From a checkpoint of a small image classifier.
Model: arch vit, layers 12, width 256.
Training: adamw at rate 0.0011, 26700 steps, batches of 64, held-out accuracy 94%.
Data: trained on capsule endoscopy frames (Kvasir-Capsule), 42238 training examples, 40.5 epochs.
Rows from block 7 of a small image classifier, named by matrix and row number. Rows with one number within an expert belong to one neuron, the router's apart. Each number is 50 + 12 x the weight over its row's rms, rounded and kept within 0 to 99. All counts start at 0. After the name is the row's rms in percent of the matrix's.
Before each expert's rows are labels from the 100 images, of 14976, where the router gives the expert most weight on average: "strongest on" is what is common among them; "place" is the part of the image that holds the peak. Only what is clearly more common there than usual is listed. The data: capsule endoscopy frames (Kvasir-Capsule). In brackets: how many of the 100.
# router: router (model.blocks.7.mlp.router.weight, 16x256), inputs 208-255
# up: expert up (model.blocks.7.mlp.up, 16x128x256), inputs 208-255
# down: expert down (model.blocks.7.mlp.down, 16x256x128, transposed), outputs 208-255

# expert 10
strongest on: finding: blood fresh (52); finding: ileocecal valve (47)
place: top right (38)
router.10 169:59 50 44 37 37 41 53 51 66 21 42 68 48 82 48 31 49 60 44 68 64 31 64 61 63 61 56 52 56 57 49 40 49 30 48 41 51 51 69 50 51 47 45 38 42 34 44 26
up.0 121:57 47 45 38 51 46 39 63 54 20 40 64 45 64 48 46 54 57 51 57 66 40 51 53 58 64 53 60 58 51 71 41 52 46 65 51 51 58 62 54 44 65 37 42 42 26 21 27
down.0 110:16 41 65 51 61 81 68 63 38 45 60 47 51 68 26 51 39 33 69 52 44 51 54 32 59 49 46 49 40 58 56 81 45 48 48 48 43 77 33 41 52 59 62 52 56 29 66 50
up.1 145:53 37 60 53 49 52 65 32 58 62 72 50 62 58 53 43 52 41 38 49 47 42 52 47 48 48 54 43 28 52 13 51 45 33 44 50 58 45 58 43 59 29 45 53 68 80 57 51
down.1 164:59 37 32 53 45 39 33 41 45 51 48 40 63 31 68 59 64 69 39 45 61 66 43 47 36 67 55 41 33 50 52 50 69 63 54 46 64 39 37 71 54 48 66 53 41 63 47 60
up.2 057:72 73 51 74 78 53 54 52 44 69 33 56 35 44 37 73 41 36 42 33 54 78 46 46 34 43 54 28 61 31 29 66 42 71 50 41 45 35 33 53 75 52 59 61 34 49 50 31
down.2 050:66 29 25 46 43 55 48 46 59 57 48 34 67 47 68 40 69 68 81 45 37 51 56 36 48 61 33 63 44 54 51 32 46 42 49 52 53 56 40 62 43 43 54 58 60 63 43 42
up.3 119:56 48 73 46 54 43 65 34 60 63 73 60 59 61 52 46 52 40 36 51 45 43 42 51 51 39 58 46 42 54 18 50 28 35 51 43 55 50 63 37 57 35 42 60 68 73 43 43
down.3 111:58 38 43 60 32 36 39 36 56 52 56 40 76 36 56 63 60 59 39 35 67 48 48 39 25 63 60 41 26 57 69 44 48 49 59 37 66 30 47 54 56 43 59 25 45 59 49 64
up.4 057:47 43 63 66 54 44 68 34 64 61 55 59 49 63 36 59 48 41 25 42 61 44 39 51 32 49 62 30 52 47 50 69 48 70 57 37 27 38 74 31 64 48 43 65 52 56 59 46
down.4 045:36 38 36 47 45 44 40 41 41 30 66 40 64 49 34 51 57 49 67 60 58 72 53 45 49 90 51 47 35 60 37 60 67 44 51 45 51 50 33 69 57 39 52 49 44 51 29 54
up.5 087:57 40 53 45 46 54 45 52 62 28 63 63 55 51 55 47 50 45 40 54 55 49 76 53 50 71 60 52 41 51 41 44 47 32 69 53 56 53 59 47 44 38 41 48 52 47 30 25
down.5 084:20 31 64 47 57 77 61 56 41 40 61 44 52 50 36 59 50 35 53 53 37 57 65 36 54 64 62 42 35 57 53 71 54 45 40 54 44 63 41 41 49 53 60 49 68 51 63 55
up.6 109:55 36 52 42 45 60 56 47 62 34 70 56 57 51 54 45 54 44 39 57 41 45 76 54 50 67 56 52 28 53 32 44 41 27 70 51 61 54 59 47 42 33 36 47 59 56 37 34
down.6 101:23 36 66 43 55 64 50 60 46 34 67 38 56 51 38 59 56 33 51 56 38 54 65 30 53 61 59 42 37 50 49 73 59 41 40 61 39 52 41 34 48 58 60 50 65 50 53 54
up.7 102:57 38 47 40 48 59 47 56 57 23 62 61 52 52 54 45 57 50 50 56 51 46 69 51 54 73 57 56 39 54 41 45 47 32 70 54 57 57 59 52 44 45 35 49 53 43 26 30
down.7 098:20 46 67 44 61 79 55 57 41 32 64 38 51 60 40 51 47 29 59 56 32 54 64 32 55 53 58 43 40 50 50 72 53 41 39 59 39 65 41 34 51 56 59 50 62 45 63 57
up.8 132:54 62 45 54 46 34 38 54 51 65 02 51 38 58 51 45 43 61 57 51 62 45 39 57 54 37 37 50 77 53 67 46 52 62 32 34 47 52 42 51 47 71 56 42 46 36 59 61
down.8 143:60 56 35 71 67 67 50 53 37 54 32 52 51 54 42 60 35 63 59 41 71 66 27 54 43 49 44 43 46 45 48 60 51 66 67 35 58 43 33 75 70 54 89 60 33 39 56 43
up.9 043:44 46 62 53 34 49 63 49 50 47 50 29 50 66 34 57 52 32 44 36 50 30 52 25 52 42 59 43 40 45 73 60 49 67 63 55 31 40 39 41 47 61 42 38 62 53 54 42
down.9 042:38 49 34 48 41 54 47 76 18 49 65 44 72 65 44 61 68 52 78 54 44 56 35 31 70 44 38 58 49 61 59 48 41 60 44 63 53 58 51 45 41 54 74 68 45 59 36 48

# expert 8
strongest on: finding: ileocecal valve (35); finding: reduced mucosal view (30)
place: top right (33)
router.8 083:36 53 33 48 49 48 47 56 53 72 58 55 63 41 60 59 74 38 49 39 52 57 43 54 52 39 38 65 57 64 45 44 64 89 53 37 59 55 46 70 36 61 46 57 42 59 60 70
up.0 136:41 48 38 64 60 48 40 66 47 48 59 44 53 39 55 74 59 41 70 27 42 69 62 28 44 50 67 50 57 34 46 55 89 59 50 66 54 43 34 61 43 50 56 45 44 38 71 61
down.0 155:60 73 59 52 57 79 47 51 52 57 36 64 50 46 59 46 45 61 45 57 62 43 54 59 49 46 43 53 55 39 51 24 57 41 56 63 70 53 62 34 33 41 48 69 57 48 48 44
up.1 135:59 59 45 61 66 66 49 34 57 82 60 60 72 43 65 52 50 40 38 39 48 59 50 48 32 27 44 44 54 49 36 44 38 64 61 46 67 40 67 38 47 42 47 67 46 56 59 59
down.1 150:44 32 51 64 59 66 56 64 64 71 50 65 56 57 49 49 43 38 51 36 49 47 66 47 34 43 59 40 45 55 44 45 69 48 58 42 58 71 47 56 37 45 43 64 71 44 65 64
up.2 088:35 42 49 46 36 42 64 70 41 36 55 45 47 66 26 68 56 36 60 50 53 30 34 22 57 63 57 57 31 50 78 70 57 61 50 41 23 46 51 52 60 56 48 61 51 54 47 32
down.2 078:65 70 35 50 70 56 26 67 58 44 43 53 65 49 66 56 37 51 52 34 65 61 55 53 50 36 61 48 52 46 65 43 64 54 59 60 42 54 50 54 50 54 58 36 42 19 77 44
up.3 043:47 59 70 54 42 42 59 64 49 40 53 62 32 44 34 59 57 41 47 41 47 36 52 08 39 68 72 43 50 38 64 54 62 41 54 64 39 30 46 43 73 48 37 38 45 43 48 36
down.3 041:67 56 57 37 46 55 37 50 45 45 43 48 47 42 56 52 46 55 46 55 64 49 57 63 45 50 60 78 70 42 58 37 42 51 49 59 59 65 67 53 41 62 57 37 55 43 59 58
up.4 038:60 48 67 56 52 44 72 64 71 34 55 56 47 65 00 59 42 46 51 64 57 49 56 41 52 51 63 59 56 42 55 59 57 48 46 55 33 46 59 40 51 45 46 39 46 41 56 42
down.4 036:46 49 52 52 58 65 66 38 53 51 31 43 58 55 24 27 42 46 45 61 63 48 66 55 39 56 54 36 44 79 51 61 52 54 41 48 47 60 59 38 47 53 54 63 64 41 42 57
up.5 125:35 51 62 67 53 44 53 69 55 47 66 52 48 49 54 78 30 20 49 54 54 48 47 46 52 42 60 51 60 42 57 60 54 66 65 51 54 48 53 47 45 42 67 50 39 38 64 56
down.5 111:44 46 52 55 49 48 64 43 69 35 68 66 63 64 46 59 36 39 47 55 57 43 66 53 49 48 73 57 55 32 59 55 44 44 46 58 50 46 54 23 42 53 38 34 50 33 67 41
up.6 170:51 42 58 51 54 43 40 61 42 64 64 42 50 48 50 53 69 48 60 40 42 52 29 30 58 39 48 67 60 38 53 49 68 68 45 68 49 54 56 45 48 36 41 69 43 52 50 56
down.6 164:38 45 70 60 43 68 78 49 54 61 63 64 51 37 54 56 37 51 40 43 46 45 75 46 33 43 61 50 31 58 50 48 49 41 60 35 66 56 58 44 27 33 58 61 72 64 64 67
up.7 057:55 53 66 68 48 38 61 42 53 56 47 54 48 63 19 59 55 35 45 41 54 52 47 25 40 45 65 47 52 36 53 75 50 52 58 44 42 40 54 45 70 53 49 57 56 45 51 47
down.7 048:57 48 63 54 55 65 66 48 57 48 53 48 49 64 47 33 38 43 30 50 52 19 58 73 53 28 44 42 54 49 39 51 34 66 65 45 53 29 67 51 33 51 65 55 76 62 46 40
up.8 062:52 61 70 46 31 40 53 53 43 31 40 49 36 64 28 58 49 54 42 57 59 36 55 39 46 57 65 64 39 39 72 53 51 35 49 48 39 39 66 37 64 57 62 45 45 51 42 36
down.8 065:45 46 72 75 34 58 45 53 44 58 51 37 49 47 55 57 47 46 58 67 35 27 38 40 69 43 35 62 50 49 66 64 32 59 51 55 28 55 31 26 28 67 27 53 54 55 54 35
up.9 034:48 56 54 74 48 58 61 59 54 41 45 51 28 49 06 46 52 50 49 67 44 52 39 20 50 58 70 14 52 39 34 44 64 41 52 61 48 25 53 54 61 33 40 45 68 48 55 45
down.9 031:60 40 41 40 59 66 52 32 55 56 47 59 53 47 40 48 53 45 35 46 39 27 38 51 57 46 48 50 58 52 61 58 42 64 79 34 52 53 69 46 15 54 47 56 74 26 53 44

# expert 6
strongest on: finding: pylorus (75)
place: top centre (53)
router.6 172:59 52 64 60 77 70 44 59 24 48 62 37 51 45 55 64 48 31 61 61 41 52 28 43 52 51 46 47 36 30 39 60 46 40 43 68 47 55 38 50 55 37 45 75 59 54 23 29
up.0 106:29 38 59 36 51 55 61 38 58 46 67 48 74 47 63 22 44 41 56 54 44 41 59 47 55 58 41 63 22 71 47 40 42 31 26 47 66 68 49 51 44 35 45 48 58 62 52 60
down.0 109:68 58 36 52 47 44 47 38 58 56 20 51 45 43 45 65 58 61 48 39 48 70 56 46 38 53 55 43 57 35 51 60 53 51 58 51 51 20 59 35 49 45 60 45 54 63 64 45
up.1 103:51 64 45 72 56 66 48 70 50 54 43 57 35 50 47 67 36 35 48 55 47 52 68 63 51 47 45 40 59 34 47 51 38 50 66 39 48 54 53 46 33 39 42 61 57 37 43 37
down.1 098:36 49 48 40 47 61 45 56 55 32 50 57 47 46 58 36 67 63 44 69 48 45 60 53 62 49 62 55 49 50 44 40 79 45 47 64 37 41 65 58 37 53 41 64 50 47 66 40
up.2 120:36 14 25 54 58 50 48 45 47 37 64 32 64 50 57 59 52 30 50 44 54 58 40 34 42 55 47 46 39 53 44 76 70 62 42 58 51 49 45 62 78 53 70 49 45 58 61 57
down.2 124:64 73 37 51 41 36 55 55 61 63 16 49 47 55 49 55 52 76 46 48 55 44 56 62 39 53 54 64 55 48 73 38 31 48 64 36 65 29 67 37 38 50 54 42 42 56 53 52
up.3 016:49 70 39 83 65 30 45 56 53 55 36 50 45 53 39 45 52 54 60 41 64 50 67 29 32 46 57 54 54 39 55 34 53 46 56 56 50 25 77 47 53 59 44 42 51 38 76 39
down.3 018:57 73 39 55 39 77 58 41 47 46 45 38 52 82 40 43 39 35 32 43 30 66 62 49 70 38 33 42 62 56 52 40 69 61 52 74 59 46 50 58 68 45 49 44 65 39 59 47
up.4 018:96 53 44 65 61 49 48 55 54 58 35 51 35 55 29 51 57 48 46 66 71 40 47 41 36 44 48 48 47 44 56 55 64 56 76 65 44 29 69 39 77 53 52 49 48 39 71 47
down.4 020:45 31 51 43 62 81 34 65 38 27 56 48 61 59 63 65 57 52 61 58 51 47 49 20 55 56 54 61 52 63 60 47 49 44 39 43 43 78 50 49 55 47 62 45 54 46 47 55
up.5 013:59 44 55 43 52 16 53 59 85 56 50 41 54 75 03 68 62 63 41 49 40 47 53 21 50 46 46 58 48 28 46 54 43 51 65 32 46 50 49 36 47 38 24 48 19 49 54 35
down.5 017:38 67 36 41 71 54 55 62 61 84 45 39 55 54 38 54 55 40 49 57 20 59 48 40 48 59 66 61 65 50 51 45 42 55 63 43 51 49 54 46 63 55 58 80 39 34 56 41
up.6 070:55 38 51 72 45 39 51 51 54 67 48 50 55 63 45 71 58 58 55 37 60 19 44 31 61 27 45 69 51 24 77 42 46 62 34 61 36 36 52 35 61 69 43 50 44 51 58 42
down.6 078:36 58 67 52 48 22 60 49 45 39 65 49 61 40 57 56 49 48 62 44 61 44 51 31 61 44 61 64 48 56 65 47 38 55 50 58 60 32 57 38 52 57 44 30 43 69 52 65
up.7 012:31 45 50 55 53 54 68 49 76 66 34 61 50 49 58 47 53 47 35 66 45 49 47 49 47 42 55 61 59 52 47 63 35 57 45 65 40 57 56 39 50 57 45 38 54 65 62 54
down.7 019:32 30 55 42 43 48 42 78 53 52 47 31 59 60 51 49 52 49 99 38 57 56 67 51 32 38 62 42 55 03 47 45 46 67 63 46 51 38 62 46 47 46 60 73 53 60 60 53
up.8 015:53 32 47 50 21 51 45 40 50 55 19 44 23 52 10 50 52 58 44 65 57 45 49 54 49 49 47 54 56 48 65 50 50 53 59 53 28 26 64 50 51 44 66 54 39 49 54 43
down.8 020:50 45 48 65 30 49 45 61 60 34 56 54 66 50 40 46 60 54 56 49 61 49 51 54 47 38 58 44 44 84 46 85 06 48 37 34 53 54 29 48 65 50 58 44 52 38 56 61
up.9 098:53 70 50 61 55 63 50 77 43 54 41 63 32 50 47 65 49 48 58 57 44 49 61 53 56 43 41 60 67 44 50 39 35 46 63 41 48 54 54 43 41 46 47 65 49 32 43 40
down.9 094:45 52 46 36 50 51 45 52 71 33 45 59 54 53 48 34 57 61 33 62 62 40 54 50 53 56 69 52 53 55 51 34 84 51 50 60 41 33 72 57 35 65 41 51 42 48 61 47