python train.py --model="image classifier" --translate=0.06 --mlp_ratio=6 --moe="top_k" --positions="learned" --pooling="class_token" --grad_clip=1.0
Rows from block 4, named by matrix and row number. Rows with one number belong to one attention dimension. Each number is 128 + 32 x the weight over its row's rms, rounded and kept within 0 to 255. All counts start at 0. Numbers have three digits each. After the name is the row's rms in percent of the matrix's.
# v: attention value (model.blocks.4.attn.v.weight, 256x256), inputs 192-255
# proj: attention output (model.blocks.4.attn.proj.weight, 256x256, transposed), outputs 192-255
v.186 097:141106143147091132103141149176164086138100128165069098105118154096127183102099177107118148142117106118145170108205146144136191141083114133066141178130110105119151123203136095193169160110149153
v.187 118:091113082071169119129126065121127203128107134124190154132147123105113099158112060129114140143119106164133147153108139096136058106169187070171090102124147171119089155068122154110076094129134080
v.188 102:135122121077140068109129108118117146129178074098133194145071102153121090124087101133086105129078105146121153143155146132110163103150132140155109133128142150152146169094127138153077091113078129
v.189 094:180105145145109091122155163126134072119136138143085130138119173136131178079135181111098115123100131119129167072213103147149178132095145125061143160130112128132156155167144079163191129142121157
v.190 066:155125168116084117133157152134143092123176166109103133126066152087144112061095191120111108113103139130153147090176100139170188101116109140083132148117086127133135132149183121126160089174102166
v.191 158:067131119124140188164133101132126174132098197137174119144198138081140114152153103143153137134175131149123113131055103101139037140136155078156114066123132125103059094087140154059103136149165101
v.192 080:121145164151094111153098197122113107124121154154128125166170190130106091155183142161139144085162112099114073108137089156086141174038086146060185116113116078113100059175166088099118108120132149
v.193 077:117105106140119079126107123125145113141144159156149166146218192111140124162162137153137133110137083121104130145168122170098101155111152082120148108165153140132102157114116030169128063139183123
v.194 102:112138163103124126121177159119154153161130123071109148105068103070136140091021162162098125176131142134141158109139128088172198189153128142119116142088109119129095147137181146099097088132094152
v.195 097:103111109090121054131124081133130170159153170137160166119173162104123047200122126157148139133111086137100121169121133152107112145111146088156124112104139161146071161050151063117063023130139123
v.196 094:106133150101147147125186144096136161146123103070106164111079076077182181097047139164106100169129136145128189111149157086174168198180150121150094131121147131138107196113143138129101120139104147
v.197 075:119131158136077075150110201123125112147129170138127134163170189097116079155149163178130141101156110110099099121142111135104156195051106124046182134097110098117090090148166080091108066119102141
v.198 080:135127148168096122143091185118105101097114150152131117166200178138113108163206145146139146060176119086118068126144106162084120168053088129060188116135126093110121059158141084115119111117155130
v.199 105:129150105095098053139101108179153149171133180164153110090143188128057058172112137129126179133109126140154096146116112127127125104076118114089130142074093143127096114098160111081095065123106125
v.200 102:127113093162138150125089105124107099086129128175139121143178142196130137150227090093156123096122125121114107133119129173083055073124131124147131110185165133139161120122072110164170161134177101
v.201 070:100118169129142148154143209073102137100106111093135166145142117097143135117112142195127120112189109120117113114131127126108166234117120133100152140123134092108085105149145140110095100100141146
v.202 085:102125103113129082150135104129182137168115148135154154089182174092098108159093144147140152146135104137166169134178153104117126175136145082119121132100129141123078148087142062141103044138155118
v.203 067:124124141127163192127161150122133117112111050067097138118075092092114180073065150130114117129151111121165178112141134097157166166177150134122125181131133133097141097181115190131103157086146133
v.204 091:117152160094134137131149151119124147155115103069113135116063080096129125103057150155112127151133155141148128122113133079153195175139113154109116144086104106130120116142159182071079112114087153
v.205 081:159142136137126185101129116164100112099148114137096078137055084172146153090135102071130110132085167139117124124080113124137131048139108170136128121140112141135182116144089198138159214140104133
v.206 067:128166074118125099130102070157146143155121182169174114064130117162080085159162117110145160150096176148181084119101173108121085054138126126147082134097119149128133136078120129095164112149122105
v.207 101:116132135071132097111167111131151179175151116073128154107072112074131100126021159149115135173122124150131166142135138090166168172152146116154091143088126164143103186076166133115073089126080143
v.208 068:130138168124092103147121181120130124146114143105112129136141177101104084124102160174115136109179106106126108104148108124118168214083112140057156140105097098106085073163175114099082071101106152
v.209 098:134098079119160132112121054116123140119140105132151145143141107159146140147154095100138109126105112148103156155117155154120072063163157094212098105165163175145150177081075118179132145137160114
v.210 079:143111099134168175113134057142127134110125103129127107101103072164139167104119100071146113153092136160156171137114155118150090055203162136196094129162142170143184146105074170161167198128152107
v.211 079:121084170144126159107170183088114130090128096091102171183142130066167170108112141183101102104167078104078155137147109146126155222120145116119164131165141111124100137139134138149099113118140158
v.212 067:127107114112116119097154077121125171126165140145134132138098102120166133138104123096128123161084112149113178159106137138163105095156162104180096094142136168159137220058119140164143143164121122
v.213 083:135101107119152161093133071137110138113158097119128111127095070161154157104141089065132114133091143156117154151089127128138118040177138133197097109150132158136169153102076161157141182140126122
v.214 091:145131147164158212120119161109091103084105088124119115159109074174177206090185093109119089118129153125111117095109131138127122109155110162140125129181153095128180115180082164145183231139148129
v.215 090:128123124099157137124176092121153159158133104072119153087067090075145167085024146119117108177122137156169212121156163082187159155200177100172092146119132163126123185099143138142126106146111130
v.216 096:130164130145102113150077164154123089125124142155139091138151176177083079156190120118137152094131138113141037130108102161084117104052077167065166130098103099108141041165126121080128127106112131
v.217 111:132160088104115084133105079161154153172138170163160120087138162157065049180142129114159173148085134148167088151087138120115106064119126126140100134083106152141122119086135124086112091110123112
v.218 062:145158107134126140117109084173121134130138143181123075105106117196099103146155091076140155125092156152145084128071113134138097037127121170151109125103105131139171111112119156110160159132101109
v.219 078:117119154141096095149136194086134132123110157141122161158191178095147120138138148196118127115182103107110127112160118143103134231086122097084168111136143088115078120134156067119117086131158139
v.220 077:154157113107140151098114074174130126144137122128118083091052081162100109114113124070126141148082160135150114138074114113148139054154110159152089141100092155138181128126128195102137171118091120
v.221 078:134156158150102106154123208141135106128115139117107115129139170113106110128131157162128152098159145094135093099143109133109167185071089152039173151112095090096121069189181129088114111105106149
v.222 089:114143106080132077117150075150151177185159148103142148073089105103127095135049138132124129178094146170157161130128151092166147124167149119164077133080119155153109204074151124120099084147093123
v.223 070:142114112123153156108121058135098133104141112143122118131119078175139151131163087077120129141088130152111127160097130130138098031168143121191095115151151152158163162088094165160140185129132116
v.224 107:114141187129112150126154188120109129126127113096100117149093120095133128105097159165106126129155139106109098126092088117137185177110090163095159140089091081113114085158171174081096124111086164
v.225 089:150131129135145199108121100146109114112136084116113094111051070161127159094120095067129129140105161132151118125081130123153143053175125164160108136135113134130192116157101210120157213123099125
v.226 103:113155165148099120160110216112117120119099170149122126139158166108137101130161155173134134106172126095121075110138097139100146198071101145056178120108107067111090078165161111080113109114130145
v.227 093:126164151138100096161128201121144118142103153140127125114159176103108108138130159177126148112157138117141102107145123110127152192088113145058151142093094087105099082172168111078114076118121136
v.228 076:105092107129114080134127138101134125114133152144146180150210177122146138171144118165137129108153083122093143138175140169083094171100156074126147116158159131123080157089118036169118060134174110
v.229 079:106135127118116056145120161104144136158129169133153171124201178097121083158131161192140142113160099107137115122162132137101132209077122086089138136112131104117077127121163045112107026115127118
v.230 062:145125132160128147155084159155091067084121114152112117163167158193111120122205129119143145067147112093127089132140091185069135113064084143070193114151133088100150045177114113134141164102158140
v.231 108:125110157136161193114173149087118121098126076064105150145090069107177210078091134136115080135153120114119182105160152108149152180176144125157131133174160112130140160156118140165132165130130138
v.232 072:117138098085132096122139048154149169178156157135161137081106117137122082153101112113132141176081129172155131161104161117140106081150152113191077124091116173154126186034135130125113099150100111
proj.186 096:124116131085121164141164106109147116157169130083120122151083082107162145113122112216159030185163151179137126084164165093121109156226153121185112093102098139172161143067089134148110174170162177
proj.187 119:109121101127148120193078100176124106103113105163148116120174145159111125108147087034086131124109125137194167088150129137144153094101128108103112142115159156113142090130079104107139160157102089
proj.188 092:157123155180113156161106142100099116082139151172128142129180203171150156081165129072075170088136114089136073124149132128078109133077118083133151117158118133115137113130181145076163090123124103
proj.189 090:130149144133173161131162131106126134186175196092164138132100105121144143102148140177186090165159163166132070136149137068098062121225133122162105114105063140143156137106131127186141146107143159
proj.190 075:129163152140153166142137142067143139168148179142114138112101131141109128139156151187165160125151145164130054153111128107090124118177104162163113100116075097155148125128159147136120103084151177
proj.191 151:116117132138145070123087140164114131116101082151142098121143098099084110172133117113118131121098126140147195138109083179179150089112136153087091153116176129121135120156068084152099149121088121
proj.192 086:136102125128101071108106119142107087087114102126143142095117101079040142155130111153079125125080151149132178132149133187194180134118151149099079178160118111140138114149101090101148071114103127
proj.193 081:116122125097104107084108072135070178081172163140150150111096123065078078110102102098107160084098138165163149147128116120174123134135160146117104134124092143085089137106185133080110045134071086
proj.194 098:124109132088128150210158101136150086152134146125108138177157156142138118129189120129121069155114106118145144039165120108131094090108151098146119115160140134141158090081046136098143143177154166
proj.195 093:100072123089100158116120067137078176076178182170122124132102114066142086106118102111104142076135107157152154114177136138139125153129147137160150077106078121089100152043155140128107109151115123
proj.196 095:116138142103143163215138091143185095204140168125130135155180152155174122103191144092175099160111120132157124068115103067104083080151107092165113079155153148137144095105077141119151144192149141
proj.197 080:122098124106100094138114101153110086092125124132138148111128112084044128150147104142075115115082140149144175102164134170190168126105153144106090165159111109135137097124083096087146074131107137
proj.198 084:147110129139101059070100128128095105081123092124150138094096102072043140149107115153084140132084157150126172162139128185191182147128152159094077188157121116135133130162135097104143060100086119
proj.199 097:104074118080105141112143118130058168040130130164103119147092120083104076165117079165056123091166086125110143118196164177143138148075181156134171136113089092113125139052110145111081130103133162
proj.200 096:134159124173137109048099148112114168117123113128157117082105108122130137125076135123151187113131153139114109217081133130113140156155106156114132138106126129117101167174212127156118113089104087
proj.201 067:154107128111116083145112099130150056140142110124148142148130142128116134137176115131112101160047135149140169092138111132159134088124135122124070149184149131168172099134073119085166083163116153
proj.202 089:111099123058097140133130076127057172078168153156114125172067152078118038132127083132107130101128110139156130099175120099136105127100182150153129129132100124105126125038132177038091092144083150
proj.203 069:166089143080101077162136138117120101130164087080092147209093154147156131121143117147093066158088124108115150082122089132145126104116169097128096132160152152168163125108103150058120126180097163
proj.204 089:139098123105136137192142132138182057172115110126104122168145141160148138139180140141129070176124112118130140066161129132117137098111117101152121123145147130172179094108035124127145172151165181
proj.205 084:134156131200169151139139193118161124158084101106113114096182101175159204132117165146154119137179139093094099152094150146096135154147091115121158117111161117137122145184130096211133189108188119
proj.206 070:109149119134144167090135154115113168111109124175129085126095144135147092154103108146148164126201101121108082172153152119073118145109117158152184143095108101123141139103138170152096181069132150
proj.207 098:101087137071125183211157088145146131151159171139093136183154146132170104102170127104122085132148092129151131051150110095121099106117132087175152069121115142119133102054081156114121155180155158
proj.208 073:129090130096088089148126112149108080095133118121120147134114122090063125153155108149069100126075137139138175084169126167188170121098161141108092162165118110143146097118074106075147084139108153
proj.209 098:113139141150140154094116127127125186143155162134138120116135111126183125091097149096166167092159125130123092182083114099085111147154087128142166075096123141104087164131216141180105139128125100
proj.210 081:136162131156154157108139158095138173155132124122119110144121144169205130109104148116178148137172121107109082162087122092071090135153109117144166098100145144122116163135182161163109174116143116
proj.211 081:146110136116111087154116084145152094161156156097146153130165126106126138107162139100128108143048151151153171094105086109172105089154138096113069111174147160129118119136122103103164077198125107
proj.212 070:115154137139164198156139113113177173181114177138132123109181112152198135092117165095186161115148108138138118132088117082111082119173076104164152048082125145087102154116153133197124154140165090
proj.213 083:130149126174165160123131157110154160161121133120117116115159112166196166102108168113174142117168126112111092160077133114081112147163083106141165076089144144121099168153179122207119179124170101
proj.214 087:155184134206171108112115174110187091188091088098156127089161123186136201119122166124184136168120163118114106174066126120103135124165075118114098150141176141156143130225139102180163142108139105
proj.215 095:113129138082129177195157103123143142170157161128102132194138173154185086105168127099154097141141105121151104070119093059103066087123139099167147083134135151118136103070098183088116153174139152
proj.216 096:141112105161116081075120166127097100063098077131134120098099110112061153175109106173074128126127141120097143158168171209146186162097153158081125200135122095153139133166122092137133121071131136
proj.217 102:109095123109121165095147131091078178053131123170111119151076120106134105148107096171084149080180084122098114146172168166115142163093149160153184120090076086121136153056146162138078143085128164
proj.218 066:120154112174162157101133176129138148132085114143120088093148114152148147152105142146150144131205120102096085176127165141081128157128099137125184133088127109124122147153135119204108207080178129
proj.219 080:127116141100098093130108076141111108110145147134166152118123129080064103132151101121100134126061142163159174109143105129186127101122158143113070153172120125121133101119111119063149040147080121
proj.220 078:125131115153149165138157186118142135137093098124082102139135121163170160144108150157139113134205114085088094135133160149083144164120112120140187119093135112141132148128115131186109223104183153
proj.221 083:143105117107098081138131134136116075098112087113117144131107131108054137162142107158071098153087142130130168093167136172186171126099173138098089189162126113149156094139069110073148097125115150
proj.222 093:082119131103147216194154107146137154141136169166106115157154147153180095120157114108145112115191083123136095091147139090079090111107115110184183082109114117116132106068088169137110182136162154
proj.223 075:131147123175166154103125153113152167158118137129129109106155114155193158106102163113173155119165124120110095177078133114080106145160082111138164083090137143115099173154185123212119174117168097
proj.224 102:149112109122133102174130124133178051159100102116126143127158130145100167152166137146115088181084127128131169078152143161154145108123132098121086152159150134166156101142049087131167128151160141
proj.225 090:148146120178159139130148198103163117161097086102098112137146124187188186132114167146156114152168129086086094144098146142079133151137097110128164115108161131154133153167132120195130208114183137
proj.226 101:139124123121115084130108118135131072110100100138154129101125124108052132168151103159099120159086140149137171115162139171179156112121147145110069185165130106153165100145063100092153086116111140
proj.227 094:135113121095100092134125118138107082096115105138134130139101144106062100169155091158085107147095131137134159097182135154168148108092170149111092190163119106147168091114057128061140099121103161
proj.228 080:121127118089115116095096053128094166096181167147156149122100138087096082100119099086120162101084128174174143138116118103160112120143149134131099121117091158095098128104181141083118050143074084
proj.229 080:110102123071087107119117070147089120084159153150144147137088140072064065138141089120089134108085125161162161104175123131171144117100165153122100155150094120120130100084115138051130060134075137
proj.230 070:151110121165105062062113152112071119059133078107128149112098110094062172146103113156068124115097159123106146159129146196166178173115170149074106186147133119143111147174167097112133080102107116
proj.231 102:145154134133137124172128119140193089221145139089125142144164152154166156091156165084183099179085155134154121096077082060117100093170106087136091110158166175139129106165115131117169133191137116
proj.232 076:092130126117148203146142126131134179133131168169114103139135132143191097117123126116154149097198085122125086133137141100072105135122099126171198077079101116107117140080142162171098190116153139